A small image classifier, trained from scratch: 10.4M parameters, 32-pixel images.
Rows from block 3 of a small image classifier, named by matrix and row number. Rows with one number belong to one neuron. Each number is 500 + 40 x the weight over its row's rms, rounded and kept within 0 to 999. All counts start at 0. Numbers have three digits each.
After each neuron's rows are labels from the 100 images, of 14848, where the neuron reaches its highest value: "place" is the part of the image that holds the peak. Only what is clearly more common there than usual is listed. The data: retinal OCT scans (Kermany 2017). In brackets: how many of the 100.
# fc1: MLP up (model.blocks.3.mlp.fc1.weight, 1920x320), inputs 214-319
# fc2: MLP down (model.blocks.3.mlp.fc2.weight, 320x1920, transposed), outputs 214-319

fc1.525:520508504483461567490492525400468485518553577471457445617488461476523457525471517461536484466476508531558470532532535541480506508491485499480526518559546533442483550511437480499515478622492661442508476487542498473427432530525482613506482521449504507495554471488542500479546473526493458494492493501464628417498573511442
fc2.525:462453502500560464551512488469509457464513450433512480518492450495462537428516522537423450489486518521524483532579503532512511537462466451432457481503488529435451441417521489504402564420438466504536503501486585556563544523535518492478427520517470469465441503426453460484538544488489437451479505532436553514534543490508
place: centre (54); middle left (26)

fc1.263:418523524497529474497617482505497539515569500429556502547510507493465491512469522549550497491529548478524501451442464499511528542506482500553459481548435523447520556569470423457548476447496491478489488514528518509516424491568555527512472545473583525499526509524497571491493561509509599536511484471482480494477459516553
fc2.263:503565478550528482467554525468488580430472491532458530440519516483516525519432511507468532552536507518477496517544495507462520522547462451505529531521497491475422466475501561479554523513536497503498505540551496490568504488562518487488549437498514561475495490434478432570527433561465487484528514492537486473517474545412
place: top right (55)

fc1.41:445509502534514502525462517525506476471436430463448537558477456521534499535539500538438479436538483465481461572552427440478519477572496550578525542564466475531466492516483442476556582486587505475495512467463412532577490535493522506525474539527556520480528481484535539499495483447509516434560381527550463530474451526537
fc2.41:494465536502504477497509533426497507497526477475548505549534563547483508544471542402492477531543483491530446526533505519514562480552505514499429490500499487535498573527487480482530468488516513468474512539525501497488466531536501543561574498580532439475503482442475532441538460466501584512557558589555451464539482543531
place: top right (51); top centre (26)

fc1.384:537583502535530480466414590491489488500454477503576540494460465475497544462443531449442519471521482474490445517571532458541543408529447436588437510524492534537521561564530472433456544540494501524540461530493442526490465516598523445509471512529542498448522435475491511449523498504573524539471483550574568518518509421486
fc2.384:415498544494561565482475507528529482491509536462512463516462362456500495552499516448550518533520515553494537495541525515500490584537501496566541543506474458473558495488459475371462490395485485522489507499490530514549496481542453459487579460458487525450489523524503393544540507460448446462527496437488525508459520466484
place: centre (38)

fc1.68:484395467539534485439487496480490572465482560471387477501552456562516496558511491479489534498540473467498489522562509462543515445529524444503508519487470467496457444469490512438533504501463522528457486441511568486491569474519514464543492537463506557574491493500576577460537482457481496410489441465528505517469540511522
fc2.68:568522535467474528550442552554494576493526479477534528535457509566512498484535527459466530424553455470462512483513531450505433514465520522521559471595553474453519469497528524441529456474460536498522520513471498494540486524458460533555489536426547522512528511586532481525482546464517466513468452472562466466492481461550
place: bottom right (50)

fc1.61:567530479490454538491447501452554573490502492471491486439495466494466533508529466491511454449520508518560446485477466466516566509502426505578441541542390507462579471473493484536536489539518472448495445521455438533439476512520539534460528482478546546471509453487552491446530473455469512535503537540496503565470516465364
fc2.61:492546520464515487467504557545491497494540543484467500522651537548546524512492533500483568559489544534521571573508573488444471482537497510508497430485514461464481395518517493514545531477434514471508498516526484482541516445571445478503460491496521493435522534525462512559473470556498500411463476574494518487457494497503
place: centre (63)

fc1.179:482462599487522547531495481492479503557416511533527527452475585523496595546522445531512471507514482544447457431505508434556494456526513589522514437510509492502485478517469553560522509484507499561449497459532443500449480537516489411517515434563499497509390483486460429503483560471451444496451538505511476497586480555514
fc2.179:447496447500515526536607469472494475566562469487493510487562498587496486472534482506475463541463568466569524449545540531507525508515443456495532431476529510486509451448537529498443538477518481492528543501581550439429524510553516496545499409530453501503476545427424468462512513571447491495451515513426550503534522568521
place: bottom right (46); middle right (25)

fc1.414:583485485555486560489459474501532491444519438468515480518510529443521508491501569572483508473472527486514514569499537527499552563508472521515515459484545495529504535540499482517486481567497503502470533479473525508533463503514549528529548485507554501405525475552479500485534541533515445542557460524505449567442495505514
fc2.414:532532440509480455411478548489442493464535571517524478461496459500460551515479521476511466502541485546512485503490510493418453479470494545504473532469452525624465544571469491527517473551522446572499494515570495524496512536457412513469470517522510467505540438512518518512489486476497576512428507477493424544482507564517
place: top right (56); middle right (39)

fc1.498:510514515466495467524517487444483519486525439419551495544443495535476560491475402491414457468463514500546456469473527479484512401544531483541505415515477541485544571505552612441576556548477511493625582545569510458501511502485570467524476489492469489535458486505522568412516575474556433507488384511441538555529497528556
fc2.498:438535472526610557506508517556584462509516512497509527478506506504516487558450558417565478503469477479462481505552447414504533504515522555520517536469502445523594517484509507491489470590545512525533479481514499436583560506556574476512603464448492520488495488452497552499500475483471485393518541494518416570533440514503
place: centre (48); top centre (36)

fc1.319:531470564427497543443470506535506517516527521476415491504570481467510486476478490483517500495616502558466480520533456534510510529509477511531436567466553467431496472547482466515440562487503489524552504517500518534535442512572496493422551460518513524529467510518528483513499539464484519502547506432522552531501571496473
fc2.319:578545521515555427541510550548472516465503564467493535452602477493407519456463485483493568538526480479510503490479535534445470539480529515435450433399541492519504535544457596566507472527511528510466468626540463507521503496591538534517539416477520442464529473490494523524471466487536488529478459521481564474523447537496
place: top right (33)

fc1.80:590471463446480489564457466460490567472487511548514505460481559571473555466482464488574514453490518539445556520528458465480525500528536508563477499517562481542467485484526485487599488536476510488523502434518550466445572532473554474474525482497515519555467513462462478394541541524577518491590535513523578483547478506480
fc2.80:465558461495473509511470538495512449537538477391545526486512531482486448519507544530479394510502468507530548469520450469501492530550551504532490477513558489481490562506451496390504466439418521495507527508532521437517468449524474511558538448577455524556485495405513391463453451541528467469510491546514502471595486556520
place: centre (51); bottom centre (37)