Rows from block 2 of a small image classifier, named by matrix and row number. Rows with one number belong to one neuron. Each number is 500 + 50 x the weight over its row's rms, rounded and kept within 0 to 999. All counts start at 0. Numbers have three digits each.
After each neuron's rows are labels from the 100 images, of 14848, where the neuron reaches its highest value: "strongest on" is what is common among them; "place" is the part of the image that holds the peak. Only what is clearly more common there than usual is listed. The data: retinal OCT scans (Kermany 2017). In brackets: how many of the 100, against the usual share in percent.
# fc1: MLP up (model.blocks.2.mlp.fc1.weight, 1920x320), inputs 0-63
# fc2: MLP down (model.blocks.2.mlp.fc2.weight, 320x1920, transposed), outputs 0-63

fc1.438:489606469525414552444407555524487501442517536524453406455522443544475496545461429490452476433499524470437570460475446542476395487528550478443522579481517506594512475442471511480553535591441509
fc2.438:486518563577471602466461467463438520538555495463495438524384512478543526537535534458548478495496422582580447478503412534418503394509471488510465490469545419419536525488479426532443513530469553
strongest on: finding: diabetic macular edema (93 vs 11.7)
place: bottom right (77 vs 14.1)

fc1.187:484456442552518479429493447468429594552495429521537470472558506477515471477566481548530514432470588455542379599515509588531508462545453505504540485491390457540427494550532509497480484536438443
fc2.187:558405478462467548526492444518493514506554538464415452514469451450440518493530498540458432550499460522445542514447522474475486466408480424452584471482491363503447542513470524540451487479521499
strongest on: finding: diabetic macular edema (83 vs 11.7)
place: centre (43 vs 6.2)

fc1.345:411432462547452502490536476445531411515494458518426510550499452573464608584511550484494398515532449504549457514514493461461528627517560463583456523440497544507484518581570519414541578514566534
fc2.345:475479538619544477551563441506389489520499473463504459505407432435517496568537536460580578523423543466563501505585564440493422422427504612536497538526529477463575524492490424530579460460481489
strongest on: finding: normal (95 vs 51.6)
place: centre (37 vs 6.2); middle right (34 vs 9.4)

fc1.164:511463439582534583522530551492529525485585519501572438442417494452519564488442450440494496499395594434492589407472438445584505493472541466573573552497478489480465489505472528513493437443508577
fc2.164:499493483540425436510527544570467476452522515492455443494405476454599513491553554499532509513558591593457536498510490435446519477426443506383441492407482434488584479492406492525445419478483460
strongest on: finding: diabetic macular edema (77 vs 11.7)
place: middle right (29 vs 9.4)

fc1.92:474581436467547583475412538512457508448466554456525508477462470522508545545467366465474544546462440512464513451520568503522444487546490501531448438519546526542499471514442582527539481505471456
fc2.92:572433532534433607479464513491472524478574491517587528536487511436443517451558543452526504486556489503473524445508370492499565455503540471472615477464530455500535510551473494398538530501524473
strongest on: finding: diabetic macular edema (41 vs 11.7)
place: bottom left (48 vs 14.1)

fc1.118:544436538560470497503532579538494497454494515537464572498508474515499543466499539519440435494389524519580495466466473590478357525597526419626513477431504540477529471546463502493515470417404567
fc2.118:477505499516540528488464438506402447473485508428504552462430472562496544560517404504588460458509442489578519451502457556495443493458510514545531485505433481503501533547512473533570533528528462
strongest on: finding: diabetic macular edema (45 vs 11.7)
place: centre (37 vs 6.2)

fc1.223:382419524554520547480529440487451537455586434539537492565460437487478452425533649515414441445535528395489559519578483547475411511562465497541426461393532475457422448508467501475586576546593499
fc2.223:534581524444579489571515516458421487527511545427480561502467436482480473544523501465499484462538376509526513528536465555472472524488559505516474491581479411464522534482412481488511462557552491
strongest on: finding: diabetic macular edema (72 vs 11.7)
place: middle right (27 vs 9.4); centre (26 vs 6.2)

fc1.90:427446510488463522487477557494395497514448546509475456466560508642558534517525427448458495462488540550418510499518483563482532516455564497509534417420506475542567457550542522404435574396508536
fc2.90:538528517422459514512497590479514540525438506503526597497507450550480535584442455534427467486545446509522372555449481583414447503523437568475517483469507444539426429529457475548567528513598481
strongest on: finding: normal (96 vs 51.6)
place: top right (49 vs 14.1); middle right (48 vs 9.4)

fc1.589:531547546527544446492452371527494561460436530480516562505488493499523531545432474513422420421436480572537471436538435466446496524450434499537401456468545518465466473621544442546419525443511444
fc2.589:516456535479413561399456493551552466454523484570461413488471412508440562494480530582485535616457563477425460541498525484390503474458503476517471539453553508484560432528491491475513454474425499
strongest on: finding: normal (100 vs 51.6)
place: centre (68 vs 6.2); top centre (28 vs 9.4)

fc1.214:435411527527456506419511481549511489487484539521501506509407455483463461567544458487535544564511560428542516496522522500562445506587525541452513510506545463397484509435491462478532539401485455
fc2.214:456530496481536524449485473484430514545570569484510570431378499393522502512573469483489492518570548498535384576511438475402491527418389517449446455458523303471509478525457420483429466528452431
strongest on: finding: diabetic macular edema (97 vs 11.7)
place: middle right (34 vs 9.4)

fc1.425:515487437482465448576572555419466347593567459478456466390461453497557348588430455631550444479491407426558481482512447454474437421494494519580494547517436478397530461591499445448523442498460525
fc2.425:506579446566538449542525542484470620476507535536378424578660441464477538505550440498493487495458514475560455522550444495587502543500548498494638506603482548408475532483461598524472590451507425
strongest on: finding: drusen (87 vs 7.4)
place: centre (38 vs 6.2); middle right (27 vs 9.4)

fc1.754:522453548516512473417483411482493516482480546476475558469561500540518477538435538547473474485440504538462428506600432526417482452382466565554402562449513515453526463571590454553449532433470419
fc2.754:561443527452482445499520572497483479497592515471457513474485464475408626490502491470534447610495525463500538476500428482434523471492533479569534481436482412491568470446567494440455495472516508
strongest on: finding: normal (98 vs 51.6)
place: top centre (50 vs 9.4); centre (47 vs 6.2)

fc1.326:483436518417551399552495476441447491544503519523554525464494440526416477545477531611499437566397479469514501539457497459486487436492585401482489441498473486414524463597527459504518505513514549
fc2.326:595561556484522441479551469426547472517520528535509505576578443492396506471447483421477434432505448486529635472527526457509597553464558564486610550521444578514510486513492532513591497423553470
strongest on: finding: drusen (98 vs 7.4)
place: centre (38 vs 6.2)

fc1.578:464480474515489436505490469544406458571458477461551555487436451489500555402472465535481461517416543445444486473467606498552435583510389497454491454542491413456503509588452518480613546418544442
fc2.578:489556461525592442473363543512430545516531457453430507481438482503464500431516578486590579466532504443413478494556429425431548486440508470521583558503426372488493533546513417481519532517563484
strongest on: finding: diabetic macular edema (39 vs 11.7); finding: drusen (37 vs 7.4)
place: centre (35 vs 6.2)

fc1.429:508515522475529501513500439551496495481509446499575441425463404484493513499518498531488560493428556394542431427511448573491481515529458543504408481465493546496452566542557450449523590537472522
fc2.429:532601492560508486500379431530423452553564410466468524555560502580374483479592486566625520541499378493536409480500373511479507479458557472462545626508536471519423546572458515532537512479566412
strongest on: finding: drusen (50 vs 7.4)
place: centre (33 vs 6.2); middle right (29 vs 9.4)

fc1.521:459480554611587553513448452415410491475432417478480482503553485437495544461487639532452524477530510456438494500503548463464517465520446559476479452535390472581488590555519458565550585545570515
fc2.521:525544472540526553535529518501508523443595538482505523531484439449585523552495433483414467482512459495554499482441543470626525449489486490481542519553478418490497493490500560496560533490495587
strongest on: finding: normal (80 vs 51.6)
place: bottom right (50 vs 14.1); middle right (41 vs 9.4)

fc1.453:572522405476488432505500463537525511592450510466427489527617437477454436460542507608494524572429571500537449587470585513552448553482643432552511440536489454542541590520494453456453543514465553
fc2.453:495527502507573498465459556416536469504566603503464559472561440484481473516527494465478395406504474460523533512521488450533516497412540525518535546567400518481419487523413559449556462442563430
strongest on: finding: drusen (100 vs 7.4)
place: centre (58 vs 6.2)

fc1.421:522566436472527501505537515561483491495504451563527468511421502521484453438403592518474516582486501497492382465562542494604515435459456506465474407522533482535504525475502496455538518520541526
fc2.421:458494599464561437565454601429514522420464528535536518562487517447519499529452476397513596539470617471543595501539450493494468533457402551492524471438526523587606542430378455551588469538489549
strongest on: finding: diabetic macular edema (35 vs 11.7)
place: bottom left (37 vs 14.1)

fc1.11:504453390548492540472392495515524560472526569492507428430470552479571488509469436561497592561419503409469549523449507491521479552405483488513519534515424490600630510483528418429516450486512564
fc2.11:520480542454436394586586489550452530432420457481522460631379488508563529485449414438517454555423480602465411489510441488536496548512440446512490568557538405494543543451490511599510526443479531
strongest on: finding: diabetic macular edema (36 vs 11.7)
place: centre (27 vs 6.2); middle right (25 vs 9.4)

fc1.78:551524535452467524444535454470523415491510441505465590547379529435512432519421556558485519451503465511544437547510525532459506507557404461457465522504418554384494519545478406454552455466605523
fc2.78:490546431642455484538596477480468539530480469499481456581484517541447457424484487533526491477437481489488633487462485478648523557428577426519568602489533463437558551506524495520449571447544467
strongest on: finding: drusen (59 vs 7.4)
place: centre (33 vs 6.2); middle right (32 vs 9.4)

fc1.268:510523500504551512490416478361417560508445420522447575503474512468423427495509539533426619416551509509511555492487449553464538555450546545590528480483507571456555451592484486553414448494459455
fc2.268:510440517504429475449457534499513557509485498460385545590481454480490489608486532489427446496445487461473525591485482537499458430526402501460483475503615483448504434441426404471544488529433528
strongest on: finding: normal (95 vs 51.6)
place: middle right (89 vs 9.4)

fc1.418:421428494419578478523588511454402566477512509437504470483476526469551524501542521566467414565559485422470512410503527557533538489427415449530490553513507495570487476528492561487482491555552484
fc2.418:529588580480633475511553391540465445512498502413581467564480465460536418500459532411488446465605619533501453457386510479516509565475544488564515440560478463567497582429517464541542504414428485
strongest on: finding: diabetic macular edema (44 vs 11.7)
place: middle left (43 vs 9.4)

fc1.293:538451438461565488431438521409538425460525500576471506446463500527545476507475467545497490479475539515570524494502518501523438559504574502484481538566498478473505483600519439559516550464412495
fc2.293:555410456528497455514508514501525506458393480441451446515474521474454552399409447475498540532458494465448431489553481457599520434561540429573625462510471510453542570520544413536483561437553554
strongest on: finding: normal (78 vs 51.6)
place: centre (53 vs 6.2)

fc1.132:453480502451509522493503425471557497513566450599396512499508535431518466450432487558477447510485542506588463469453450525432512504496352547514448514526496506549471476586467438564550541530383525
fc2.132:520468535463472531464443480457588424410495574498513451557488413499488561511436497514420556536504498526441412554535421478431485425502539446585529495447501508442502535559560455464514437433465498
strongest on: finding: normal (87 vs 51.6)
place: middle left (48 vs 9.4); centre (33 vs 6.2)

fc1.694:479432479498483496590477459623538555532544521505514539528531548499499501451426476509443403564513463494515513501493558492429542420543498600586494516551520509482385530456437406484576538487420506
fc2.694:429570582482538495490504402582433458506546499496417422448470498458356529509563428455561546506518572522510493459483464514467454550435492465496529539448439386499579529514496549540571534494468486
strongest on: finding: diabetic macular edema (70 vs 11.7)
place: bottom right (58 vs 14.1)

fc1.211:542432478529613447488434482487502524485353599534462557518567484457503502420518537469517557618552424503415610438505495446526478464560491518484505565575570493492536574476532519443548513494608488
fc2.211:541503464497402478463581420519503503425590461404501513551475518540507438513574435541439441513457422472461512502438454543510499499463508468489500549442543417529432477509495495498429445464513478
strongest on: finding: normal (85 vs 51.6)
place: bottom left (66 vs 14.1)

fc1.262:493487500541521492471439368469479594471484467573532587446477529478512477572441440540446472452414486478505515503526400449451489525458471545494452500585478512551479480649546439562478597509563487
fc2.262:551542559452509507453486477480565495416451553569455448509492445503487571506401508534435572541437531523439440493536465468433518366544598471548464525483480566479547487484480506477464485393462495
strongest on: finding: normal (93 vs 51.6)
place: centre (71 vs 6.2)

fc1.508:468474551460532474530495500461442443522555583500552541528529468470468452487506481485481529493411494465404466465569464456575459423448559452463461538390393563492518508523417504462529488485469516
fc2.508:450522496533624506516562504425539442558488488598514508499554476580486465512443548503422429470457569577561486508459570478465484611562432513470513470478450565530490525619529580499461541474511438
strongest on: finding: diabetic macular edema (98 vs 11.7)
place: centre (41 vs 6.2); bottom centre (30 vs 9.4)

fc1.511:489584502485468512534481549440443502593468521417552440459512539517570466593455428518571547499508610515423490580418514438485526498438526449442558519468490442433507496445490488439456452457523514
fc2.511:484538470507474459407493555494568464461352474619539464535505521554553520447424531479478506532430557476456529539592606531551477433612452494480531514504530596522540456515416475535370499440458551
strongest on: finding: choroidal neovascularization (82 vs 29.3)
place: bottom left (35 vs 14.1); middle left (34 vs 9.4)

fc1.201:451522512556575461470517502459517581447429477585487512508483488549501452446492377517432446456419449455496512481483582483486486536506623454473497426606494480454453456547518462536478559486517468
fc2.201:543384480489511516518502451475519441465465487495495487572486500504472546486384480553505483593507518392509448536545481547528468510582505448508429467470565505524524518502441417521492579444483502
strongest on: finding: normal (100 vs 51.6)
place: centre (59 vs 6.2); bottom centre (37 vs 9.4)

fc1.695:640595451579505480450463482552493461596380455418500505505528485475502469530431393596463473555410505474545500535441558507573482523497515504492527501493452448533611569544473452489467576499556513
fc2.695:448513510537546507540448490447431467546545550464469520477547430468575474535610508529507394482515423423503529500515487515522485544446521484444488487567471440464476542524491586481556507481567478
strongest on: finding: drusen (98 vs 7.4)
place: centre (60 vs 6.2); top centre (30 vs 9.4)

fc1.474:479559504501507519470527471440424467507500553501531501478482480430562544557548494508512549447474479442555503478475503418567493496498518476463501498420509548479547469408411434370474501413579614
fc2.474:493491547582541545508518552467525471447502478491480440645461454544521572537456477464484301551547570517546478467453388545519508513514483508551534573510618459491498402553522469476501508446493537
strongest on: finding: normal (81 vs 51.6)
place: middle right (71 vs 9.4)

fc1.450:504433478478565539444509452441516425599486462460474655519462441531497485578486508592508468492453542547555498509490449460565499513454588523494403623513480429478489508441508452396432594539535477
fc2.450:491553460568522405550453518495482437499469449474439501502534472454555496502487405458486421536483469511458516497515480482568502520522538515447538622517477448406546461409413524540511496447498502
strongest on: finding: drusen (90 vs 7.4)
place: centre (44 vs 6.2); middle right (29 vs 9.4)

fc1.646:509560482448526568599485520424546410457585530471496514516438395415571642517458421496446508469456574436593485496569554476502485497571538400519512557535541479424527488545432468511525545408584519
fc2.646:464524548487527547489485525509458530577491448441555463533478516528541481477495501457557480528387546468550566424422579436550517451552521476566600468546540530475467467530565453465429556488532499
strongest on: finding: normal (94 vs 51.6)
place: centre (83 vs 6.2)

fc1.53:406430517497527513500581493474396482491460492479406554478501509542524465545504449477447528574402520400519458438422468520482449433455579477415482515427429568509524597538485423561537447491498476
fc2.53:554535454599535453640560528544475496568496533530498544487608421438524412541533513497452457437561487408464480575546508591487484525503485585485502491523429526423447494484528576493484514470569511
strongest on: finding: drusen (65 vs 7.4)
place: middle right (33 vs 9.4)

fc1.43:444391587581430486526566446494518530504436575542468542571532492609494498527567484451465513542556483521525464458531499499465545528602557484468509509479518474477472486543579400542531542483547384
fc2.43:519521508448522516508549454613442450515460446533473479450450491434497520447462506449491561562516608484522444527519517456497457570547422531558405491449484449533498518432448394537423492484391495
strongest on: finding: diabetic macular edema (45 vs 11.7)
place: centre (58 vs 6.2)

fc1.340:425447404554519504535434546585440511588444504514583531438495512456475516464483495551522535567545461404512482577353637507471477486440486457457525518505429450518470551558532473507408481497473440
fc2.340:436490462548575498555530510505511522443454505485527502502547430553453558453466617418512594437548515590497555455606498454495464563506405473497561537515366546477546536541515586517595552513554488
strongest on: finding: diabetic macular edema (29 vs 11.7); finding: drusen (27 vs 7.4)
place: middle left (37 vs 9.4)

fc1.707:456534445493427455513438475526503516488537589528474459483514483554520422582524454524511529477488551537479578572519540541470465555459540482486574445548472574486444627504528547478565519544414585
fc2.707:383533467472481489461618568485549480462398615538413484563461509498471490453408470495469529535553489451536479500526481520533445544607531523473496420495491565441435529428448492435476538474495450
strongest on: finding: normal (81 vs 51.6)
place: bottom left (92 vs 14.1)

fc1.83:457461454537543550589387446500460512486453448468581601522577503450583462576534509595454429526523473550444586539436394445468470492543460528532538567498478473505560429511480539423500484507533505
fc2.83:493629525496637491613477477514472537587533513493456576392587473349516483528529524426516516486570474554473580443569496508442553537484536543491503510563406511430550555477554472517552438498552460
strongest on: finding: drusen (74 vs 7.4)
place: middle left (36 vs 9.4); centre (25 vs 6.2)

fc1.96:485453483554486512548525457514419437502433489549437492450468481463525471528518474495447524548409591488501478486447523527546489458476515487470455515466475519623574594585537452535518514536514560
fc2.96:524625493611533500582476426561487405585484511499529544497551479461490420546559527489521471420500476551538514451513465496455499491510540546496427481541389481504429546429532563523556524426511492
strongest on: finding: drusen (92 vs 7.4)
place: centre (41 vs 6.2)

fc1.32:557491435534527465489512470484494408587408468463456573567437490419455437510524477565487559574404541532484430459446452517556486533473566488538494426495508496519556589542544421507416533520511476
fc2.32:563557510593527517528498479465531454536574552548524603499568445448511435507549566494481386447509438550463527452526484482495594525454571502506409480539442516457494522466469509436571480398569482
strongest on: finding: drusen (98 vs 7.4)
place: centre (61 vs 6.2)

fc1.520:451422550514620549447531481488529496466378513463480464572509439554540471474585595530522524575549578484496487547467532506532532541529425545455486496586492505533434568539488458470586538545585586
fc2.520:508532541567586495513453472428519426468430453513485467570468471521429507537387461549400481500544524461529459525430457476487437592576492439542455482515554482527525486492467469523520522483474533
strongest on: finding: normal (88 vs 51.6)
place: middle right (51 vs 9.4)

fc1.591:368417513627507559400516520524517516486547531416443533491466452468558522494517567500458548453485566431513378513494571551427491455583476509523494537498454340498415477454446536501466555492608479
fc2.591:517452486467495515577484456459405495543591497433518466407393476437575446467613493509521485487540495477520474560474467471511468502381466503454519519487489257506470528540486450559393561537498583
strongest on: finding: diabetic macular edema (100 vs 11.7)
place: middle right (44 vs 9.4); centre (36 vs 6.2)

fc1.423:500428474372439416485447535555457546562565551557560404437507488579524516455530485497536511526440570543489529448481565574612425455527514363567525486392440524637600494478528486478474440436563552
fc2.423:555529494441507475470580483542479424424523537554423515509465448573427507572495426482465491474573447424521568595451514507521497490457558452467538486469564407569492517515471479525492518488499517
strongest on: finding: diabetic macular edema (100 vs 11.7)
place: centre (49 vs 6.2)

fc1.368:595536544496484532456389539497494542519459496487441549448463446495513441523528556502446578433543549489518475540464376535459550559486544503532574489475524550413514428618514461550447455417469512
fc2.368:585520569483477511451452574417541514514476586518522525556517457511581493558408520470389517491507508468362538526456462488541481474599488502490421476541558496472549438525464439448525482501491515
strongest on: finding: normal (95 vs 51.6)
place: middle right (89 vs 9.4)

fc1.73:495515506426436428560471401429534522509396530450483534564498535535473528512578454518507468555465500447518497535468490532548449390491537581502453441519436490489548605509443497477556562506588468
fc2.73:498523400481453479537636385627551476458480529505470459604481474567599470475409516553435481478529412482470542520414514500542446420487512438480402520588565503458398476534502515507469458581444450
strongest on: finding: normal (80 vs 51.6)
place: bottom centre (36 vs 9.4)

fc1.642:507532431530509549428470474548481546523515375447508493474466565503509535410503480472537461439457479451543477609456404514506508515487546489442502557512441464461450533490497506554450479504539448
fc2.642:543485472432444509552432542436451513452571585457496492464450492463418525479559470495554560489543371464506590525476450512583510474395590487511495488459500381498518571506545471452522492524519383
strongest on: finding: choroidal neovascularization (88 vs 29.3)
place: middle left (50 vs 9.4)

fc1.110:519527491474504492506547458493468408547419457479471556502553510461493456460544407536475504546453596482515476493452498458577430509498565514387503499465454461464587607519574439434470602501515499
fc2.110:501588491576531492545540464492431399606505490506493487513531458459574417463579556498528423464474529570513539455554528568460474568495464495438408566557461459528481509445490606546585503419529416
strongest on: finding: drusen (97 vs 7.4)
place: centre (66 vs 6.2)

fc1.736:446519565565485563554525590498449538472524494461434455534487494507524548528572446490468554505490590499494475517489479526489513482588515423445470523464527358572485473567455452417424591488504531
fc2.736:518516535530473500464460539525505572470473450482502457415464576542471522501500567460573490489442521489470476444520512504486499574496480505521500514488473497486524529579520463573478502521518480
strongest on: finding: choroidal neovascularization (74 vs 29.3)
place: middle left (46 vs 9.4)

fc1.576:483597472452632569479497455513540547512510553471510413411491475589498592533432551485510497496411416550511534460516528489491517508537522527521468487482476390562460567634489405506455515504493473
fc2.576:613566518496502539581582470542518457493423495469487497518533456506514540487496454513462523461660515537504484458486635546588514428490545447504521513460418434455452496662454563517490507469585539
strongest on: finding: drusen (28 vs 7.4)
place: middle right (28 vs 9.4)

fc1.128:512641445534466507561554464425521428441415532549524436508534523607552369582501524480488541515394556479441502539582500492533473510535544541472512429547510483548573513577493497496456549543463549
fc2.128:431492483503496546506510490521446504460459564439559605465455536470575546518495462433530518563456515462551523498540478547453491486495464543506422470397487479503580485467462454518569430514561450
strongest on: finding: diabetic macular edema (43 vs 11.7)
place: bottom left (45 vs 14.1); middle right (31 vs 9.4)

fc1.161:453489522450466529590484443556466423547400548549533492508527436571551520579492508517579531593429555410441501471528504469541482508440492550516469432506475476552517589513558417551572611500482458
fc2.161:400523509483529524436562444546374478498594518453442547529421462519479501506601466504564526495477570566509484490458445429510521438447542494510556530514488349541452558520438438535419491448467472
strongest on: finding: diabetic macular edema (94 vs 11.7)
place: middle right (48 vs 9.4); bottom right (32 vs 14.1)

fc1.732:558456498463573495506552563560559586539462474530553554494482502533438606489446454554566511500489529561598490513550418402519559537501560510495573443581507399502585518605519480558551543438476536
fc2.732:456525573426545464527486572486429488552515569465438580461524448462549487502497487484511446433543522485565532543557511490481410585504412585419487480563443436538480500454469496485554517535531504
strongest on: finding: diabetic macular edema (99 vs 11.7)
place: centre (45 vs 6.2)

fc1.500:452542519439513439474562419424436611453417467540569523466431463458454467503467383472430531545422545382487390562470445486499435501476586464463554499504501554509563524482496475540498458537486458
fc2.500:498499490511587509545538522482510470590522507506407533474599511432495529517514608485484502457539460509423517484568565519506508544497419496544494495501461505505511419505503490536503513474524499
strongest on: finding: drusen (74 vs 7.4)
place: middle right (46 vs 9.4)

fc1.592:510587364463469561417456454526432581481512392521515454466562523532532531456539520481518480574506505460473452521464575445489536471438437442490489469538481546444521538474566501560496537542467608
fc2.592:581425518488532475584477427560455518498457436529563600499536441543504503488474567487519418440556368498483460412487438504468547540492547467402511482530538520545434578550536595500565495484629548
strongest on: finding: diabetic macular edema (49 vs 11.7)
place: centre (39 vs 6.2)

fc1.354:540534508455496470438418508473481478538442421482455480503555442480480499505472442532493547487470539377460498404475446444567435586554564513447471527452472435504505493434492513509475550508479526
fc2.354:536421578548492511389548513393386487555498573492586450546416417506539515524527532546546441482499381512541477508497423517455483505469427521529562517450551464482483548487577479535594563514538579
strongest on: finding: diabetic macular edema (88 vs 11.7)
place: bottom right (50 vs 14.1)

fc1.447:404460497408459501472396517559528588473482499535594628491576501433515538518515475549492535524529573540542539530513440500469473553469454519573506519439491476466496521559540458460485531490406611
fc2.447:542513524488493465513516464561472583559496500480495551572382478523403509570472497431516481374491500452578455509491467483566531572434521479427469621516508514460521611566483626571560567510598506
strongest on: finding: drusen (75 vs 7.4)
place: bottom right (44 vs 14.1); middle right (34 vs 9.4)

fc1.631:524517450527493417529485561557464573520425516457535481490505478428518433570498480455485498558457548455413419546523496562564497466499503496601435518504494552653466542519565489497477541421515500
fc2.631:453591452490514496426484441468415529543526584420460496563505461527486511539513574531530477511505555482592330466455440495499565484464595526537569516510473437633493438568574505467496544497450438
strongest on: finding: drusen (32 vs 7.4)
place: middle left (62 vs 9.4); bottom left (37 vs 14.1)

fc1.374:456527470434472457461496423487543527539412559547563521498459509383513556515503422540459556460545486461516434507501447435591498565415473477456524497411386438420580565505542437360421490521597530
fc2.374:523556495540530511494496548539506532448437511519483492571475448540492458516451488462390442517566503432459553517525468495497444493571436485452517551509479485525493394581406406495446496436477483
strongest on: finding: diabetic macular edema (73 vs 11.7)
place: centre (29 vs 6.2)

fc1.674:498511398459446491569481483482467600542561475473516493491473502488429601492462444584543533454524515439502503572450465431521491488445464490515488491511521443444537508482459448578455449410393539
fc2.674:520428555564484487423567559380508524493422536572584530538493419434504484408476543538448416549559535492483446574546418528517461492486438584511538552476494492510544452479523471481568497524510421
strongest on: finding: diabetic macular edema (91 vs 11.7)
place: bottom left (67 vs 14.1)